A small image embedding model, trained from scratch.
Model: 7.58M parameters, 96-pixel images, activation gelu, patch size [12, 12], layers 6, width 320.
Data: trained on capsule endoscopy frames (Kvasir-Capsule), 42238 training examples, 99.1 epochs.
Rows from block 2, named by matrix and row number. Rows with one number belong to one attention dimension. Each number is 128 + 32 x the weight over the matrix's rms, rounded and kept within 0 to 255. All counts start at 0. Numbers have three digits each.
# q: attention query (model.blocks.2.attn.q.weight, 320x320), inputs 160-239
# k: attention key (model.blocks.2.attn.k.weight, 320x320), inputs 160-239
q.115:150147153080147114154144138109126108161116108064137137118099142106137128098141052172140140140149153161195064053070116136155198121143163109119131106109121118160104198151097197139097196104137071066136199165126141106130134162118154134080125081
k.115:082109134136179132133125123118109106214061147044084134093134108206085134093108132167105133124108126162087143136138133072111211126134173166161142131136123156163064159081178113132154051130071088151162168101118069150055161097178120172143165220
q.116:116164144087118117169085094142138123137127121142175107074121103116111167161130153101125113162157164113143089100181121058147101133176144123133100115137102083126122124123119142096108174135135195078131086114163090119176125137130095140046075107
k.116:142038136145126136088183179102132105099161095136073143094139133147124055132112175138123183108099163131144176127145108164152171093093158120108102155168168174091111126133108115069082152199131182136124160070096073105136063125084132106209177184
q.117:108161171137053125101149107090112128103143116067106041108175065157116080118119124150160151088138047095109139084146133156131145130072132135128136110112116120163175156167108117123089094077141054154121207191074140098138147157115098133096078178
k.117:089140181150129145118142133165139090125124081033152073124158166088112120122110065072166117144167168097166108117166139047130133111153197171092134138140119115140189210122155127089166098122121169128145089107141181097221125167123130153138107055
q.118:141136121122203114158142125167089155159171167158108166098112134174107117201174099128175058126057116101120118132115133093155167167137125138154146153107154141117070165117182133226076144164114044119117132180087194092121089096114139130126134089
k.118:074147169103167165162128114180075088077103173107081127063123197188109195114143101146157069126097135193118132071119142090032180141156181210182153165092161103151097124107164077078091124095120103171160084192140107116116138066143121116067098140
q.119:202176157072130147165116122106137149180053081040060148080137143145064159078139120146128132155113151176108133139117086143114135160106135102108114130124123091110097141110099126132154204100139072103083198117171137118120171197150076125062129162
k.119:112051155117172139147113165059158081111139136124099215095095150141166106147138133087122134096069121111162109118169178058190185062029091165118130073123157155157083120067155112109116096195172104108092143098141143108079136115175172116115190136
q.120:154157175071134126099163122117103126092142072075092098113107140144093061107128131150191161124117127185141134079113189126183213167093177140126123122141160200145164085169088112093148106145102074117119075140088126107127150210143165088164113199
k.120:087152125128129129072103144152140091085132103146166112116151113126161129110125083124094192116129112131081123098047159096186123105127116112173147086084154142168121121150162101157168105158097139125095101079117070098143147091159172188110096122
q.121:132113150085152132083150129103117145156108160108128160117121111131164135133136137090135119073149087108142083170134123170135136099175155114134094134118184151144175160161099142111161128138166146077113155115180139158114150180131167125197130176
k.121:123155146138123145122172159176107088122062106079173143191109117169121181159121093121118112137171069169107090155180133150133116115115115137129111128145147177155154162145173139113194163124164135168069184157117090113172134131097149163184195163
q.122:107058142100114162178153135127127180134129141088146160118156113129090102101175154132204089089146125211230145171028063200090118138135169150153125125178169138175081099115101147206093198098094078132113108145088108114113107166182167095076144172
k.122:084182160091123172148140128007192112072098156096090178198181105116201118077124043112069245154088123041090101082093130098128143080121170166081143071159163110119118107156149063107168112174124049098099083158149125124130143139146151150127169119
q.123:109160099068061107190142119173064117100110128102135173151130130244154107100083182088145203182144122067150082104191128015126105130124068199177124127130163145126124122159071057066119107209135170090167049154141120182068136122185117129145042148
k.123:159073135109079100147080142126180122103194079187102111133120148062183118108088176108142078127069138130134168113071172181196082151113073018113047123156135148031142181163114153152145121112093011045209164075075080045169122120134149101055163106
q.124:151067119067188161079145144137111120148098111110211177114076154174104143112145172155160132151139174167148154182141151098157137152120108158108153107128127156150125132128111108126172191134151073100161218090138149131128163132098144117145173129
k.124:117149130147131112129106070182157162078127106131178148125155089139142186139123090149100155154212146110059086138130133136096081146065112152144134157130172078168137098167205087176124099173124126159092142124181096138110140093123142146144092095
q.125:104121154132169131165143138063087147132111108083119067089132142168087217142115149159128116112118130070114174110092140111159115150193119141106172119143093146146181164132084101083067107117131224133112116162148099093147197177165176123061106153
k.125:138088099146132108095174198075112167178102097149124125136105114109145097123134106121099106127156108144176194159152155162192082082136132138140148134144136131159163133148071138107183160183178137132169129089053071115168124104090112173183157144
q.126:122148199123079147161093104130092168100130086102152111131085068068135049099126106131127166114144087136115114113141075143168188125103149127146102140151123114122117090080137130144093099124174091074084132152125142153164162173150119081118119122
k.126:096101179103121138124129105100080102119104131135100155107171128172108131140149095120155081101118170150152177115139111056092193169175152168170140149078178142154115138129150171139092161155057156173162050111076116097138170155153128142188175192
q.127:128101145091100163126097104139095123122135129108185192174098175181116153082149060133143156149138140100115123161130075130206138093130126155119171148139217146145136129108105124076118099132178057089141146150134119118150105096118171126159122082
k.127:134141138106144131136142066177092179129069096095108165112157166076083166106111120152152134166097117179114124102094168112105123121131148131177148130113179110118079080146174137207113161078105126089107148163134117192108161145156112161116162169
q.128:113138107144125103068108149084143063082119110112121170083106174116119096127140092132205124110215171106114115171096107135064078154113067068077100059113093165123191147167150167065076060096113103111137152132123182129184098117062172145148140176
k.128:128091155140120175121196143166164094094186141132106111122171148111153159127140124119115146146095178098096117119118137030109091093145111133114111057095118118129128066099110131105112215125153068082077177126095147106114097248123141133151165061
q.129:165131118087123080098145141157097133127107115068117100041146171142060186166115138152080139158149131129132102125159113122171148133078107088116074141127076073167126113181087152129101160131109126130169223138130123114104142189133148109058133079
k.129:136120114130102116024074117123168124076127113080086100109131041102110174095142083140101139122088124166143079101137116101127104107178120138124120156155123111097118174143096076230142186149147088114129058141129151125114065174132112133170135086
q.130:174091109116155093102109114078138146159113104172142128115094101075140109103142141154097134121207122127121123132082108093068110116119160124115081146115066136183130112141137126109126106135097176144185150143172086119134112156126162153079096156
k.130:143185114059190131076130106118156127098122097106152089135092116169189102066145058145123135130086129111097138095107106072127067080157152150084142151125135112141152167080057086070150143133184098130103069150123085106165144143144092119136144137
q.131:110110094069129160139135147134102107118048069189222133155146106093122139130140104056125111112130151157133119135125151113129130150171128115130094125107128085140072146129190165194179188106095122077147094131138111128145167069133108106134164130
k.131:114157085086159146106112149126117116192117119049174153075068150159117047104131141088118112142175154172139123139146068124163091138188124132116156119082148074112141097183084143059159156120094107146136082101125136088134129145123151086111103139
q.132:107125133181139134146087117106133095121181127142065123126131169188157080105143151126136126138129153144145135132130143165145087149130099163111143109145150185119139111119096109093137104090113095135131136130156177102114113082142102107126083178
k.132:135129150119101101155128142147144121160132116086111063146140136134179128137150178120140091125173108093121139139136122197140154145153153170110133116132068102178118098130152167139100119183082150159046138158157118085173114111126141141100104140
q.133:137073135102139122110125108095111092141094111142156121116113125171102143160108117136163121150140118161130155106139074127084110145127156147137125139084089116117105107114125120150100114110161153122154120172113119144105123153118091111139110145
k.133:091130090094127154093099121108122114146141099160116107121110124162138130111092122126164112180127139210150097102138115160112110122084151137123119139087091131149152142171069158113141138074141101153146090143168102132158118135093123135119139119
q.134:107089147161140187167129115105166122178167120157171145145163101110146149157101158132175163080122105127223074115056100178071151131150178134119131081130244088129125108108219138172091146126078064129123119125140187187140112151148123158161151136
k.134:083185150137104120144128122155128086121123118104125092134089200174146083159104172081136133089185120137117102144140152096105134109147215197121123143116171105142086171157187114115161091102127163148098136160058088130124118149149110082119133145
q.135:075115123087125084109139147138142064091118110138108131140172139178102129178118180098145105136058090117140127101171147127167138144103186108134122141146144105125153148096156105070120147126140130122146067133107116121123121145186074110163128091
k.135:152140124135163134139133147144093182123152108119144133123128139105128142114166205161152083132145139153124125163127116112115205122086128106132153129087173131101088164107119132102063117115136119139173180124118121065120102096128172093090108116
q.136:101165145197112141166150161092039121162187200126048153127100145096187081085137116114077185119176142097120181132166135102136153123189076192125202124107127102151110155103154086200140069143104111070101139107119147137129150068147117132099112188
k.136:105105129123096114146090113086102127165114152127085083124106076120104044136095144078220205170203156079094190143146164132139092137165104135150114147132037119137172114136154129127226096170107151135142092150129153144121177049133106165051082216
q.137:148122178117183145142158168171168072082134076070157127104176166138045141128139100061173094154021159106158114155056082137064135152158132077137149146093091164119083122123085105185178137154129111048149077098188128149187169112167150116132150000
k.137:091175145135160111152130142169145145076108113119017147070143255133037119156106126098151090125135131155131121135142147133123131189093164174147120133117159190124153132171142121146069131102078142098133161057094104058114081174123155095099159117
q.138:123118147124080092133117126128112089152135140084141080122148090178099167150118143111077081133112133056116124126196099103111143137122054163123177165171091094126162128139110079164129140107128150156108105110137090141094122154157124108109155092
k.138:152115122161096104065138121104131113145098119076156089089149127137087113162134164159113101147145098181134126149121116165123152141109120114149170109152107133119139167188127187161155108080119154157153142132117138116119113135132183154113132157
q.139:117137131107108107166122105166090135098108118083134104101178141125121223122182126076132128097119102162135071120178158123173152120122084101111135105134156105130120157076198188130134178153077089137122198133087098083091158163065175089139098142
k.139:088113105147122114157097110159136141145106115087136179123144035116127203138130149122074151080175138115153129124138122066144071140143131090124122121144119077117052156157187075211129065146069140116146126164161152181152125158110070132135056062
q.140:117121155149088147112142103098105050112150144107115071124113121165149155122133090107170117155103137112113168152128065153103144157178105149117223117118147149141138156127112075161115132119123093085104095143164111144115145154145090114164164090
k.140:132092137125126159125157136144080138137090125167103099109148094119100128160135151161166119141161144191141112115143182168114163187061086103188100141087102184140134121178155194147124068100148143175181223092104117116107161119123161145104090127
q.141:087144108172131166151140175098115177127088129191125156151109101105115106152098126146090106144078158154129143136102166171248086090085177140130085112098130130120087085141146207149184103092164118151169136124109100104152124115095097139171139115
k.141:127130150156091092203166108189159158102105125081090154116152148173120100139082111097107101077127136061121133101065078112094100165164120155061099108104181164096155080128171057133172121199104106111085133076143203121067153124191129136131164127
q.142:128198155178072110108144121131094139109162106137129109103114157128087179092117158083121123113134177081089135119116108137160126144090128139108121059121132127104183133113103125162139117068158129122138097142144100141154131112065141121034127128
k.142:129155152146102111169134111169159130032122114092083073120169137132144177132072139148127107079146124121129119115095177080117119156132124159131115078109155148097141085131162117155179076122111130150082186111125108119146143181137130123130144071
q.143:131147128161078115148130144052082096143115156146086175113086184167137120160078174112122091156135088075138166153154141149216167142111176190081118108127120119131124160176052182089108118115127133119141123147130132131203145143126127105135117125
k.143:083167200132103139176153131143131130138101120090141122150122115107139201150052076125199174122114110071146112090091117117105090125162095127026115132092131157094203119135123082128119143212097167151113099119147120111134146103168177136109161165
q.144:159117138125098144114152148120100165123133156158123172148134152129140119105150130055156180111115114143152137139114152127131191114154157127130169150146134136096149185106090170120163120137130172130139130157145122130177153095109111132131119119
k.144:090099120122143156158114123137063157134109117154139165174110136087140085092137125120197149135117158145155159200117117092140119118112120086113126081089116120108139145124107138121098128124119147119153089093155165143183170091164134078159120119
q.145:122133097104126119136133132185088132086068117116114128095149153138138177104128091061109103108155099215154118138160144090152130121147134149116104137081106132106130101140115121146147179116118153155172169124115122133111112111097136126160131072
k.145:103150095097116133123172184140148152167059087120188077099126110125166144142126084123106147133162145222118112107152099140128154090153169109103152184107124106130141102131109115190108141149127107136119144156122118128131124119096143078122146152
q.146:170127113139126147114144138123097127117102131146122099090116143108129162106131076125129102125160149122147147132086131120178113113149145120105127108145136122161106100102083158126161128081084093095143153152155123113111140147052110104095120149
k.146:100148134112058111119135109148135117097089095123101103148135080130158175113127104102136115089138125083129052075114158086122088080152089144151101110054140155139131150135132098135164098194092085167105127133140102126171162141136142126149109070
q.147:109128059106125108113088145103170086137089157129108117100107148156143081142153139136107120174142166100086174105186166089110084148080159112122116154142039126105095133137109115064107060110109167173141181155128116117155134120105127111148091183
k.147:136123141121158157108133135172111127150170172081116149173179108102090088104167176106095060154094087081145131111091119140107119086149101140131097053087093143147137106114132132083090187173169123122109136080140139121107106120165179169125168150
q.148:144116121120114136124105141068172177167094183092054111144123099132128111128141135083125069091172088129133095127150153042090135091139147082117126155091118155080153071142141124066113103105143042095049176106090107153080086204170141131158141163
k.148:095158175162128123183119091168179135111057123130174111061227157144129125177154053122029138076226114074125142109077122097153167166119159143101141132152175156161106134205192077130197121153134062106151195182112104104070110100107110090202163142
q.149:088130115115172161156095142148158146126141096149159162156107165110075079129130151131091062101079149133164153154095153118213158131126115105156129153097164089097086143108180171125201124204061048122128120100052093147170174169119128146123159102
k.149:100118170163111102163131144100150115103160119100069178096116183158069103180137131132136101090160156016076156188093077070172105152218126118090129120198157150098129127148149087132121104180068112121092067110122122128057093134173132130175143119
q.150:134131130113136146095104148143132127128100115149143119184100055077082085137137140175092147168095176082133145103012093148124131086112134130137131113107123123151071106115114126139136108135135091157142123121148152102174134158137086128099172075
k.150:164105109106145135091134100151092152084149172127081151103135130130080115123153134125127123096128090132128107157064153111143074133145088176133087105137199184102106108161109105108128137052182071101139145071099157148094119185121143114187130116
q.151:099166124138153121132105121037160131162119125147169157153126085124116107120118139123124117099124136088127144132098105158115110100114145140120161103113137150160126134110158135129114118156143117141127058130104119127130069122106129130158145179
k.151:150098093118164189152145105130116131179159119115140124107123180143121128137112130117121125130105138157138154137143092105066131165139148152107134155105135093131141127115125158097144142072133114088117149141080171107121097160075111140094116143
q.152:151132140094134148140210167111086145125154156122092189124132144107133089106121126134133183121162125198146148138128143097140140129191115145119124146116165136161110122133073170149139134147174113117147162101132124145078108093155109135132120149
k.152:089094131135104113130106114093078136189100092124103121132130159113133082144123079087134158161130199108092136177181109129149118139143133163084132147116129093134158170130142121123147185141105108106109092098124151149092137083106105166175098141
q.153:072178162134154153147138121149162178087143088185178121118179095099149190180094109148146214138059096120145090139060080227163088147101157123130141089148212104137135152079148140148077151120157131182114090192141129119118072074173111128152130127
k.153:144114097132117163144114122174072158143163134136128131174074168152143099088136189119126072134099164194186124199158115161091163113108135152149116116093184119123089116052125156148118142113092144095129159059144158115142112131163112156042094113
q.154:107129120072127153115116166126064161109087128128129140109161121112085097150163109141099189097099120153128109117105157151145112087128081089138136123093117081119143107111167240112128176133108072156091147140118152131115094145144093131132142135
k.154:117084130112074156152136099155124142201114168076150182118137102110103098123180136082058125129142172082161122136123065162138117110188093113097130130146150108120097107146096093185176191151095098100156071134088204148117105115150105139150133123
q.155:139136134122140138095133161058109131150124087137125157150124164138103062116088166106120136137121139144137147161098136134143122115139165091128114098115066163132103113152109136101185104117111167085165066142165128106131159119199117086158160134
k.155:133148146098163151136135161138138144118111143154107111104105123107108089098115099127176103151095116098125140092102134130123134183094123101101142177111128137121177107124062176084119155178170117123152098133117145078125122085171122125150161168
q.156:162125145118149099125160182153164129127178093126100120110179105114103137167131143072117162149120150107162093126160120102154142143128142096114119138199147110108106146132168113110119149160092131128139151143160099149095099133195119100160114087
k.156:136169100155138095114133131132129160104098109117081073143148164116074107144150150096102099098189100137102147170096133103118178088141159181135152101121184123126096183123161150097112124169157127136116163093086137124094111112172130141152107112
q.157:136133100106159122196135110086156173148147114128163153079121132137144219132114117133134094109118104089162116114187180160217116149083122130147123164126194115125109123137133114140114138114121120118103136149079076141084102172133165111111117199
k.157:148152108143114137175116114138127149153149092093184143121138159170145149114124129120070115121138122111172108107138103099067152096160141111116122158098151057131099195093168111181148108159085163117132117134133124141147111045102089148087099135
q.158:122092155074157161121098125153091091148135157171185097173106135134148120154182197117172166129118133185155086127088099095059172166191107156136146198125118147133111118111152113092128139183088117119109162162146143165121155144162071123084127101
k.158:114123100091103143077107147099129105152141121142154135134099110119129121108147166115156126178125175126094137176169108122166086155170150162150144117158118104111097119160105161128101141185139183181085082126137155169120168127176131132155118119
q.159:103142131123132105117127116154152133110155109176103070125142173152131132122083170186124130107101087137153147115057081164128166119129172152104111089135192138165149117111104129118087150131151093149143122103143165103135115109143123136138114113
k.159:096180134144084113107129167149139127072050089143102099158096096152145189138169139155164168088103112154112110138147143166166142106118108169139109105160165154133158144123111110134115104140127120128126135125160077131158132175141130122125129132
q.160:105204154143124110135166120128102129086133155137140097127111096116088132118184072093140143191056138095093180133120129102186111120162139128094074111152177073151090104150113124153110126138128083175146179127108131130149143128080143100164184168
k.160:135151143079103138123161140157057127149200118161140122155089073097126147142121132164130103160127097136134187153124128206195103123134128111138137151097146121152126128119108164157162103153124101103127119078090137129177118115194127121158096155
q.161:099137204150125124088124148092140110168137139129127105107161118093167141110152093154169151134070109083095134097160102119197119111141236110142184153118112154142125129122135130107151131146106070190149139131132159151128139141166063113090118143
k.161:141145141073167107093099128150088076134096130113090095091109115159116089146124120157098136123150125150149179142127129132169166131091129222106141117106107111118133139158077160126130160118110153153123172092163141135136063156155122095117157208
q.162:155133059123117161154106183186122128149122140128116131147078110126178154158077051202127161097206117143135063106163119092190136101068196113188212177102143127101128143070191146141056151154181118134210179129165050092102149093220116186112097090
k.162:131195149095138147119117144100084173133097096119202034178101128148101066190156122110158131138089104141149139157103079152010128130116145088098094120118120087146167164123176129133119194172114103153086140156161065093131066180127129173105139111
q.163:173045102092121112110158111171111100087156121151154170160135103095168127169145172159115088111179145186135071185152114125064206154080133150149106150159073139130137119175157137106158110113152163119112187116164127128128152136155126140209108086
k.163:140132141171145096121093155120206093107148178134062156121127177085192169138132179184109169111109132162127127160135100117071178103121146146118133084153085129121110131121191116203125135104118188188179151203178128117090186181075096109108106042
q.164:060105150153188161068096124112108159124098186142157052129139116167202165196124043147157179170105223186182113170119092089160177147216085141176185100149180116132108107137141158146140191054122107189165183076172164142078174161151109091090129168
k.164:149153142108144113108133178101130135120092169131158101053157240166207187099159064185092052071083062127199132133185127068228129082138150105125189161122192084134149181104120164180128163146132163126090223088138097058056091017179107140077103148
q.165:141142136135170149154160135140109116098133157146124128115077103121175121092096120105100119157120133142120149149114087142174131115123154103130128117117170085140088180136166145164122211123181110160118159091089118117144109070121141117168151121
k.165:101104113094111152109157164171090130111182155090126145117171126123130145153134108120115101140150089177127086159135062151153137106136189066105136155125125150139176150068149150200151180156167149144121188134198092110119151120072155111155187102
q.166:110190097162082110173150197114128147085107107141123189119119149172141133075151118114086074157168135103086151155166115136203117086085176163109123188058187112150107134138152065108123160125138035109096085151067118153205133129133124178151174082
k.166:140144121129103145152087114142074135135120079135156124176117098097100080165136118121183125177154126142097206159147171115103147122152114145126070095116153131143135163133126163132056123166128058155147113086033124117191107201058104128127115146
q.167:132156164180147129157149174124092126111155134083143121111090193103137162110072192132123109127135103184146117122134131167047065079156112116103149073131132168115185129148161146107167116093141132132093134125090157124133098076134111101088120156
k.167:109061143116192068158077075115119075138105139104048146105174183155021142151120113084139164111103166121095092126030153131069111135130099157107105128140054080115089111152132092043151113113112094105161097126134180181114139129097144141082132078
q.168:115178095132137171115122181157136156152116121120135097157123084116091102139161051115161095154144129190141145132087109106112094098115165146133160179109112109142188116111136118152177121125130074158126122160088140147144113164149093098099155142
k.168:135148097113132138107122127075115110125128128119161115091183166092125107102173171152058073131094147149109121157180143135145182111098129133111156211111149091134123145116061129091151216161121158083136157101115154134110094137158167108055129167
q.169:141124135068114110147086120060207127121095107134078150084060097186126099189129187131121147077134108143127127082116118141056169140142140127086124072110068179093153119121158116075076120122176218072078095068168112148104071102134131136115065150
k.169:140125095221081148178122128102074190124102098106019111215158114109143131139059146113153155117117130073121074096100109179098125099080182112121154075112140167122162062157163116061112058126145084159095069186153135081117125060170147157094117103
q.170:097168139132096127125174155152131146142154139091132116107144108129145074160138078168101114129157117131080142100119059088167133116103226085150141145134055093090063146117139099132100131137104057171198139105173108128143139081196084079152129119
k.170:129161140069129117119114147105112105191120083073144100098120110148126114140125157169066126135088146180106150143143140136162207138092084134121138121151139141122181183142009160119124200160155153157118144127140164120137072189127145113106135151
q.171:143205134127131189153152122098152197115102108124075124122118135155071083115159121100157094146173129151129189179023130133111053124164105139054156166122171097132103129122129137178134198071082128078102089089084171150180094181102103188145161174
k.171:149116088214130139166143121119067189140140140158191171154169109107107128123119143139132114144125157161125160148121116108142114122154136057156135172116180129124150146084098158137156121135137086092166176126093118114077143068086156140061111132
q.172:178128154105109148191131139137098084186156153131163116135106100118086153092108130130168121088108101120147094112131133083130095160106101125113122110131169110146156134104092094101111060113151131160163122147104080110104146120159123121145145102
k.172:128157132141138136113127133183147115112082148145163129153129102125137061131155120077162173125113102125129097092187090113094090109142111101126108124131102096114089142167153136077084153162100146143131085120166104104152115112134124171149177139
q.173:095112137123171057073121072136092060133135120114100076113148113091098074150086161132134150143077126137105154122164125109109131130141169119123112098125120108143139157137169100118146079118142076153213179083218147125071154128123100100190094191
k.173:121122131126171124091162112139139093120158161125083155119155137156199153142160135144103139128176071166122113097114075167086107120106148180132136126098123130150087122126195094137136074157133242146170163158206137118100163111133107107101150130
q.174:121131123094130164133165118091131143179106161101113083160065131190168170132076130175143119165153166127162152139121136153119195132154154144117142078116132130113087119146138148131106164097090083125169167093190071086094128126125105117116099121
k.174:091130142147078096153168095106125108089113109165142077142129123155153124148112107114138140135073066121098115088097113168106071137147126097137108148145155098125177121113180099120189086160121090147153128089194090077091095091104104127071102117
q.175:122149069123126142135157137099131178126113137088111099130111176134082123126125092092138128176149144135147196158128145142113127110135146153115097134129158117111169142142126128119109138090116107141160115120148115115143122117092131091113161136
k.175:103158141155109109167137079097120103091116091134146145121143166118139154137117126116118115120108113136098153121109167137140106123143104110162108188147182126141120115116136131064146118185125107099116132093117154159163114115147156145084099121
q.176:100160123115157140138127165083195162091117183129083131110143157139175152096098140106130188170085106133106141095142122145144106100141166112131179133099137115138133124062184146108114179100156182116153101125135118074125108112130172054062102124
k.176:101032103128137159187194125074067157122195134141112098147163105118137199147124129077149075115126073135115053099094137215124101124134175146173146195156147114148192101105107158183163118134190040077082067115135135145156148150128113104092130097
q.177:147123112150088084114103098114173126166152120172106130151127100055105095193128170135149127102188098096097102130130159154108120152121208143148135123148092136111138098122126136156089112152119142100165140141160130126153143136115123119141116135
k.177:144087145139096148129147113120145153141179122139133114175070085111108105150093156133153185150118130116177124148116089184071170169120109161154133099141093159118120109141153141181110106110129104134174097125161124125124157125092134118168107124
q.178:165108126060136138124103104158128124073108092194168105108154098077096131129118154134153142107089143144138106170148141106142110126091119141120151167087145144139179100134169155109167102152131071109140143112161150150052144129146074121194150107
k.178:152131094139206105102135152083170102139130162150140137104100166102134163116115136120127132146109140163110166132075167091103068098095140160109144122139128087130124134108136167200139150161138159153129150139136135102171144153110060141127086122
q.179:107108124102074100111163130176125074152175096103124164146123107127164064065137149177050094130139157086127138052143157191168141130127133107148111155069096104136065112094115111162172191152130117118113131093139160147165110112132073204148094183
k.179:095094129119078141123159144139161127117087136052139147127146053185121072116138109206104133116147150112108106126173099211114162167074094128109182103119117181107117158119130112205125119148151206139130212174089152082078122175128170124130144150
q.180:118150112193147152126092126159152093155116144119126119168121119168126131180133081159150119135157106164156147171068088155116129083146191168100116102127080127101078144088192144157130163142064085137107198118118097095144125110098148130145140087
k.180:157123122132139149129144151136103124168139114087127099078154086163157146126138105107075085142193158136110143128135082085164098146124107076146076146102081076104198150139113125101178188119130109104087134121202129113137121111056182116164150181
q.181:145069129107076078160158113045138137174160176154087098179137202122152121126139098138095110131141100129099135124196124147146170141168251111157143201091085115103080149094101117141075151080191152117161167058196092123147160095174141153111080125
k.181:086165179176176113147130116169147156079099142136141137138126162147169144187146099146164118105190075178183102145196098170082216143120117177120119171204134154102146171144172153111041117152121202118136118137151112111124101167097081120121131053
q.182:148110130113126115103133095120146128146136140154157166195106132163141160088204088110110095143109163103107147152151148109131193118103142200143069118132154087144104045133092151113138134158077113178097187149081073103150167146098169149157174075
k.182:149129137152079161102160166111136142090143109142148131117125125095229166144127111149100084122141139144127189127131103087189072112124170146125120127110149119147148120116097141217142140130138159099089135092122115109232160188116119111173069114
q.183:103194117164117096111115131126151135126096101117121127168133167221136087169164083158122144113145114135089157110174157137126167123151128119143131094138154177119112138146147109145082145141130156099094086100124140147159152129167108083159125130
k.183:195160111157065177160100134122087180127111082190098148153121135127169147085077143160156128089128135089092191150060149076143149151098101144144196067052224160087155096139179139089128133172115147105140100146134096111136115103190121147120087125
q.184:110176115125089058162170150147104141098218165139136092127097135194127079126165114129061118093142107139105128090152157155054127110136166123170077164140095168091133090120144117103159155202196133166057131106139114148130110072109125118075129139
k.184:093123114134110155204113123078090130124143119094050142113172072128098132133117190133098104134089174094082067131118118191174173136106137136097145116130089171146105095169065106086114136173136116119080045180076194138157133162148163142173142102
q.185:174083157090111098159149109088128126133140080127172126146112134096111106108148135081159078130157133110134145150120147130072145112091067137115095113127100139137184073206109121082136165186105090103078118124165156175141107182097164114192158108
k.185:136127114148123110120112129134208125124126150057107157113101146118144101048118205142112194131123186110136145129155151053133133132114130105116164135129099164116108111112141084135142130081122214172120128127090170103139161137144178103102101098
q.186:158073137050150107118142100063191129130105120180136167124170069061082123161152149089074103126062129106053116105106134097098171151107255144101099121131075103121140076102091101091075084110148167162117116122175103092116084101161159172147116067
k.186:099129146207165126145140178128148130107119138133076088155089161111190130173091120208146132158166117151178124103139146180119149087113140167132122119195118112124139141166113178129104080111114155141193067115150160120156156133143021124170063118
q.187:108166118107144144142148137137121137073116146105142103125164104133076086118138146121127148163097126143133166124115131120168083075135135125107097159097142114148157110119201107139165153131144066133132134127112147112113105097126149105152133136
k.187:116090076125141156173180166120107096155146130093088140099166098152114172099105125140128060154134121165102099118166144202172090098103137134126174157117134121143167124109075172143205162150167148080135097154117186108162139125127144147131114127
q.188:106143076187137105095143128167154157126162146107082080134131157114144078147091084160118170118209103170150121131120155153076103144146152126163171162157127143082131143057196120106110105100140139109147126122179126144157163124152106126081105163
k.188:146165144150152116150074099122092132099118121131160136169136146098096117161163164097200111118116118100148104144093137144049178131136090188133110138104101117153103096172168060108083094151080098115141106151097101176115191120169108138103098122
q.189:128125139120143074092160110109120102116166165141134087136132113155148140147128123099176144132111155128131114122191181149108183128105134161154139111114136126140157111170152127108151146174153082114118122155170140134081123137103094145153102087
k.189:127139125141144099104117131107177084121143149165108136106102129111171167109093115134151110153115106084132141119156169085149099131128178141091115119168124140133104135142161132177136108130124155144163126106107126119175112123121105132171122136
q.190:137098142121134109071163077121068101115176153099142103148152127066089103124137093099086108141010158088129144107137117144162168155147107111138059155128111085133092109181087138159112150145155103111175132085157154163116133089086105132208132174
k.190:097175148101160133057128155140154125127132144089148147073141107148161110116144126159125127139199117141145129143216087128145130129122104068138126133157172159139106176105130140140083096127114238127142206076138144102123113127156142103146132109
q.191:156104110066154139161143101194092087091166148165122134088050110117158105132175114105141151110122131154156127158095133203118161108080114113098112163159118092149144100117133177108151145154158156138100181116116113135096143096049095099164132153
k.191:116127074118149113140182133123076079135184167129080142152122074059093167167146166089113110143098128129112112111134066201134100126127148084124087145122079101166144132147112133199157106133116096163128139158114158113174174129125126131141163109
q.192:061144126087150196116092103106129159174131065098157145129142194151122147093178101118157123145092148130054155114146082134118071108202080167138144147103151173120183070061171058130192136133073077132093131130171097133061168140075135157101134132
k.192:121108122165095111114129103114082159096114085130108067077144134169158126129122136144070158150106093161074105101148100170112114128117109113137151130140120142103184158166178073202031182095102078065118099134090081158099126073162083137142120099
q.193:164124143139095084129165108127141095121126148141120092187130158092080012110059131089146197115078129067101124109163117158072111140079077132075106000165172106163064089083105164097146092166084055110123154127088071045123156119119167136122147183
k.193:120119117125130147103145148112097133131109123113032175192141093141193137175116148182141121117139121135134155149124072111009198151200190188118181142178124162116119136124149102119175136138151120120118135090110125146150141129144145101171138095
q.194:140153150136124115138154127105144153130155164160164078133103173113098147157108086099160131134181160102163162181087123167124127134105075092092078055155070135136099134149104132138169138161084178151161105165167133110140113091150176150099149213
k.194:127170162129122100142181110118155155129185115109060144112137160063137183102165135118133066132190127141133167168087113076080112132148156122109108135124112106071176114115138155141160136187126142119047140094131146086081106174138101127145169120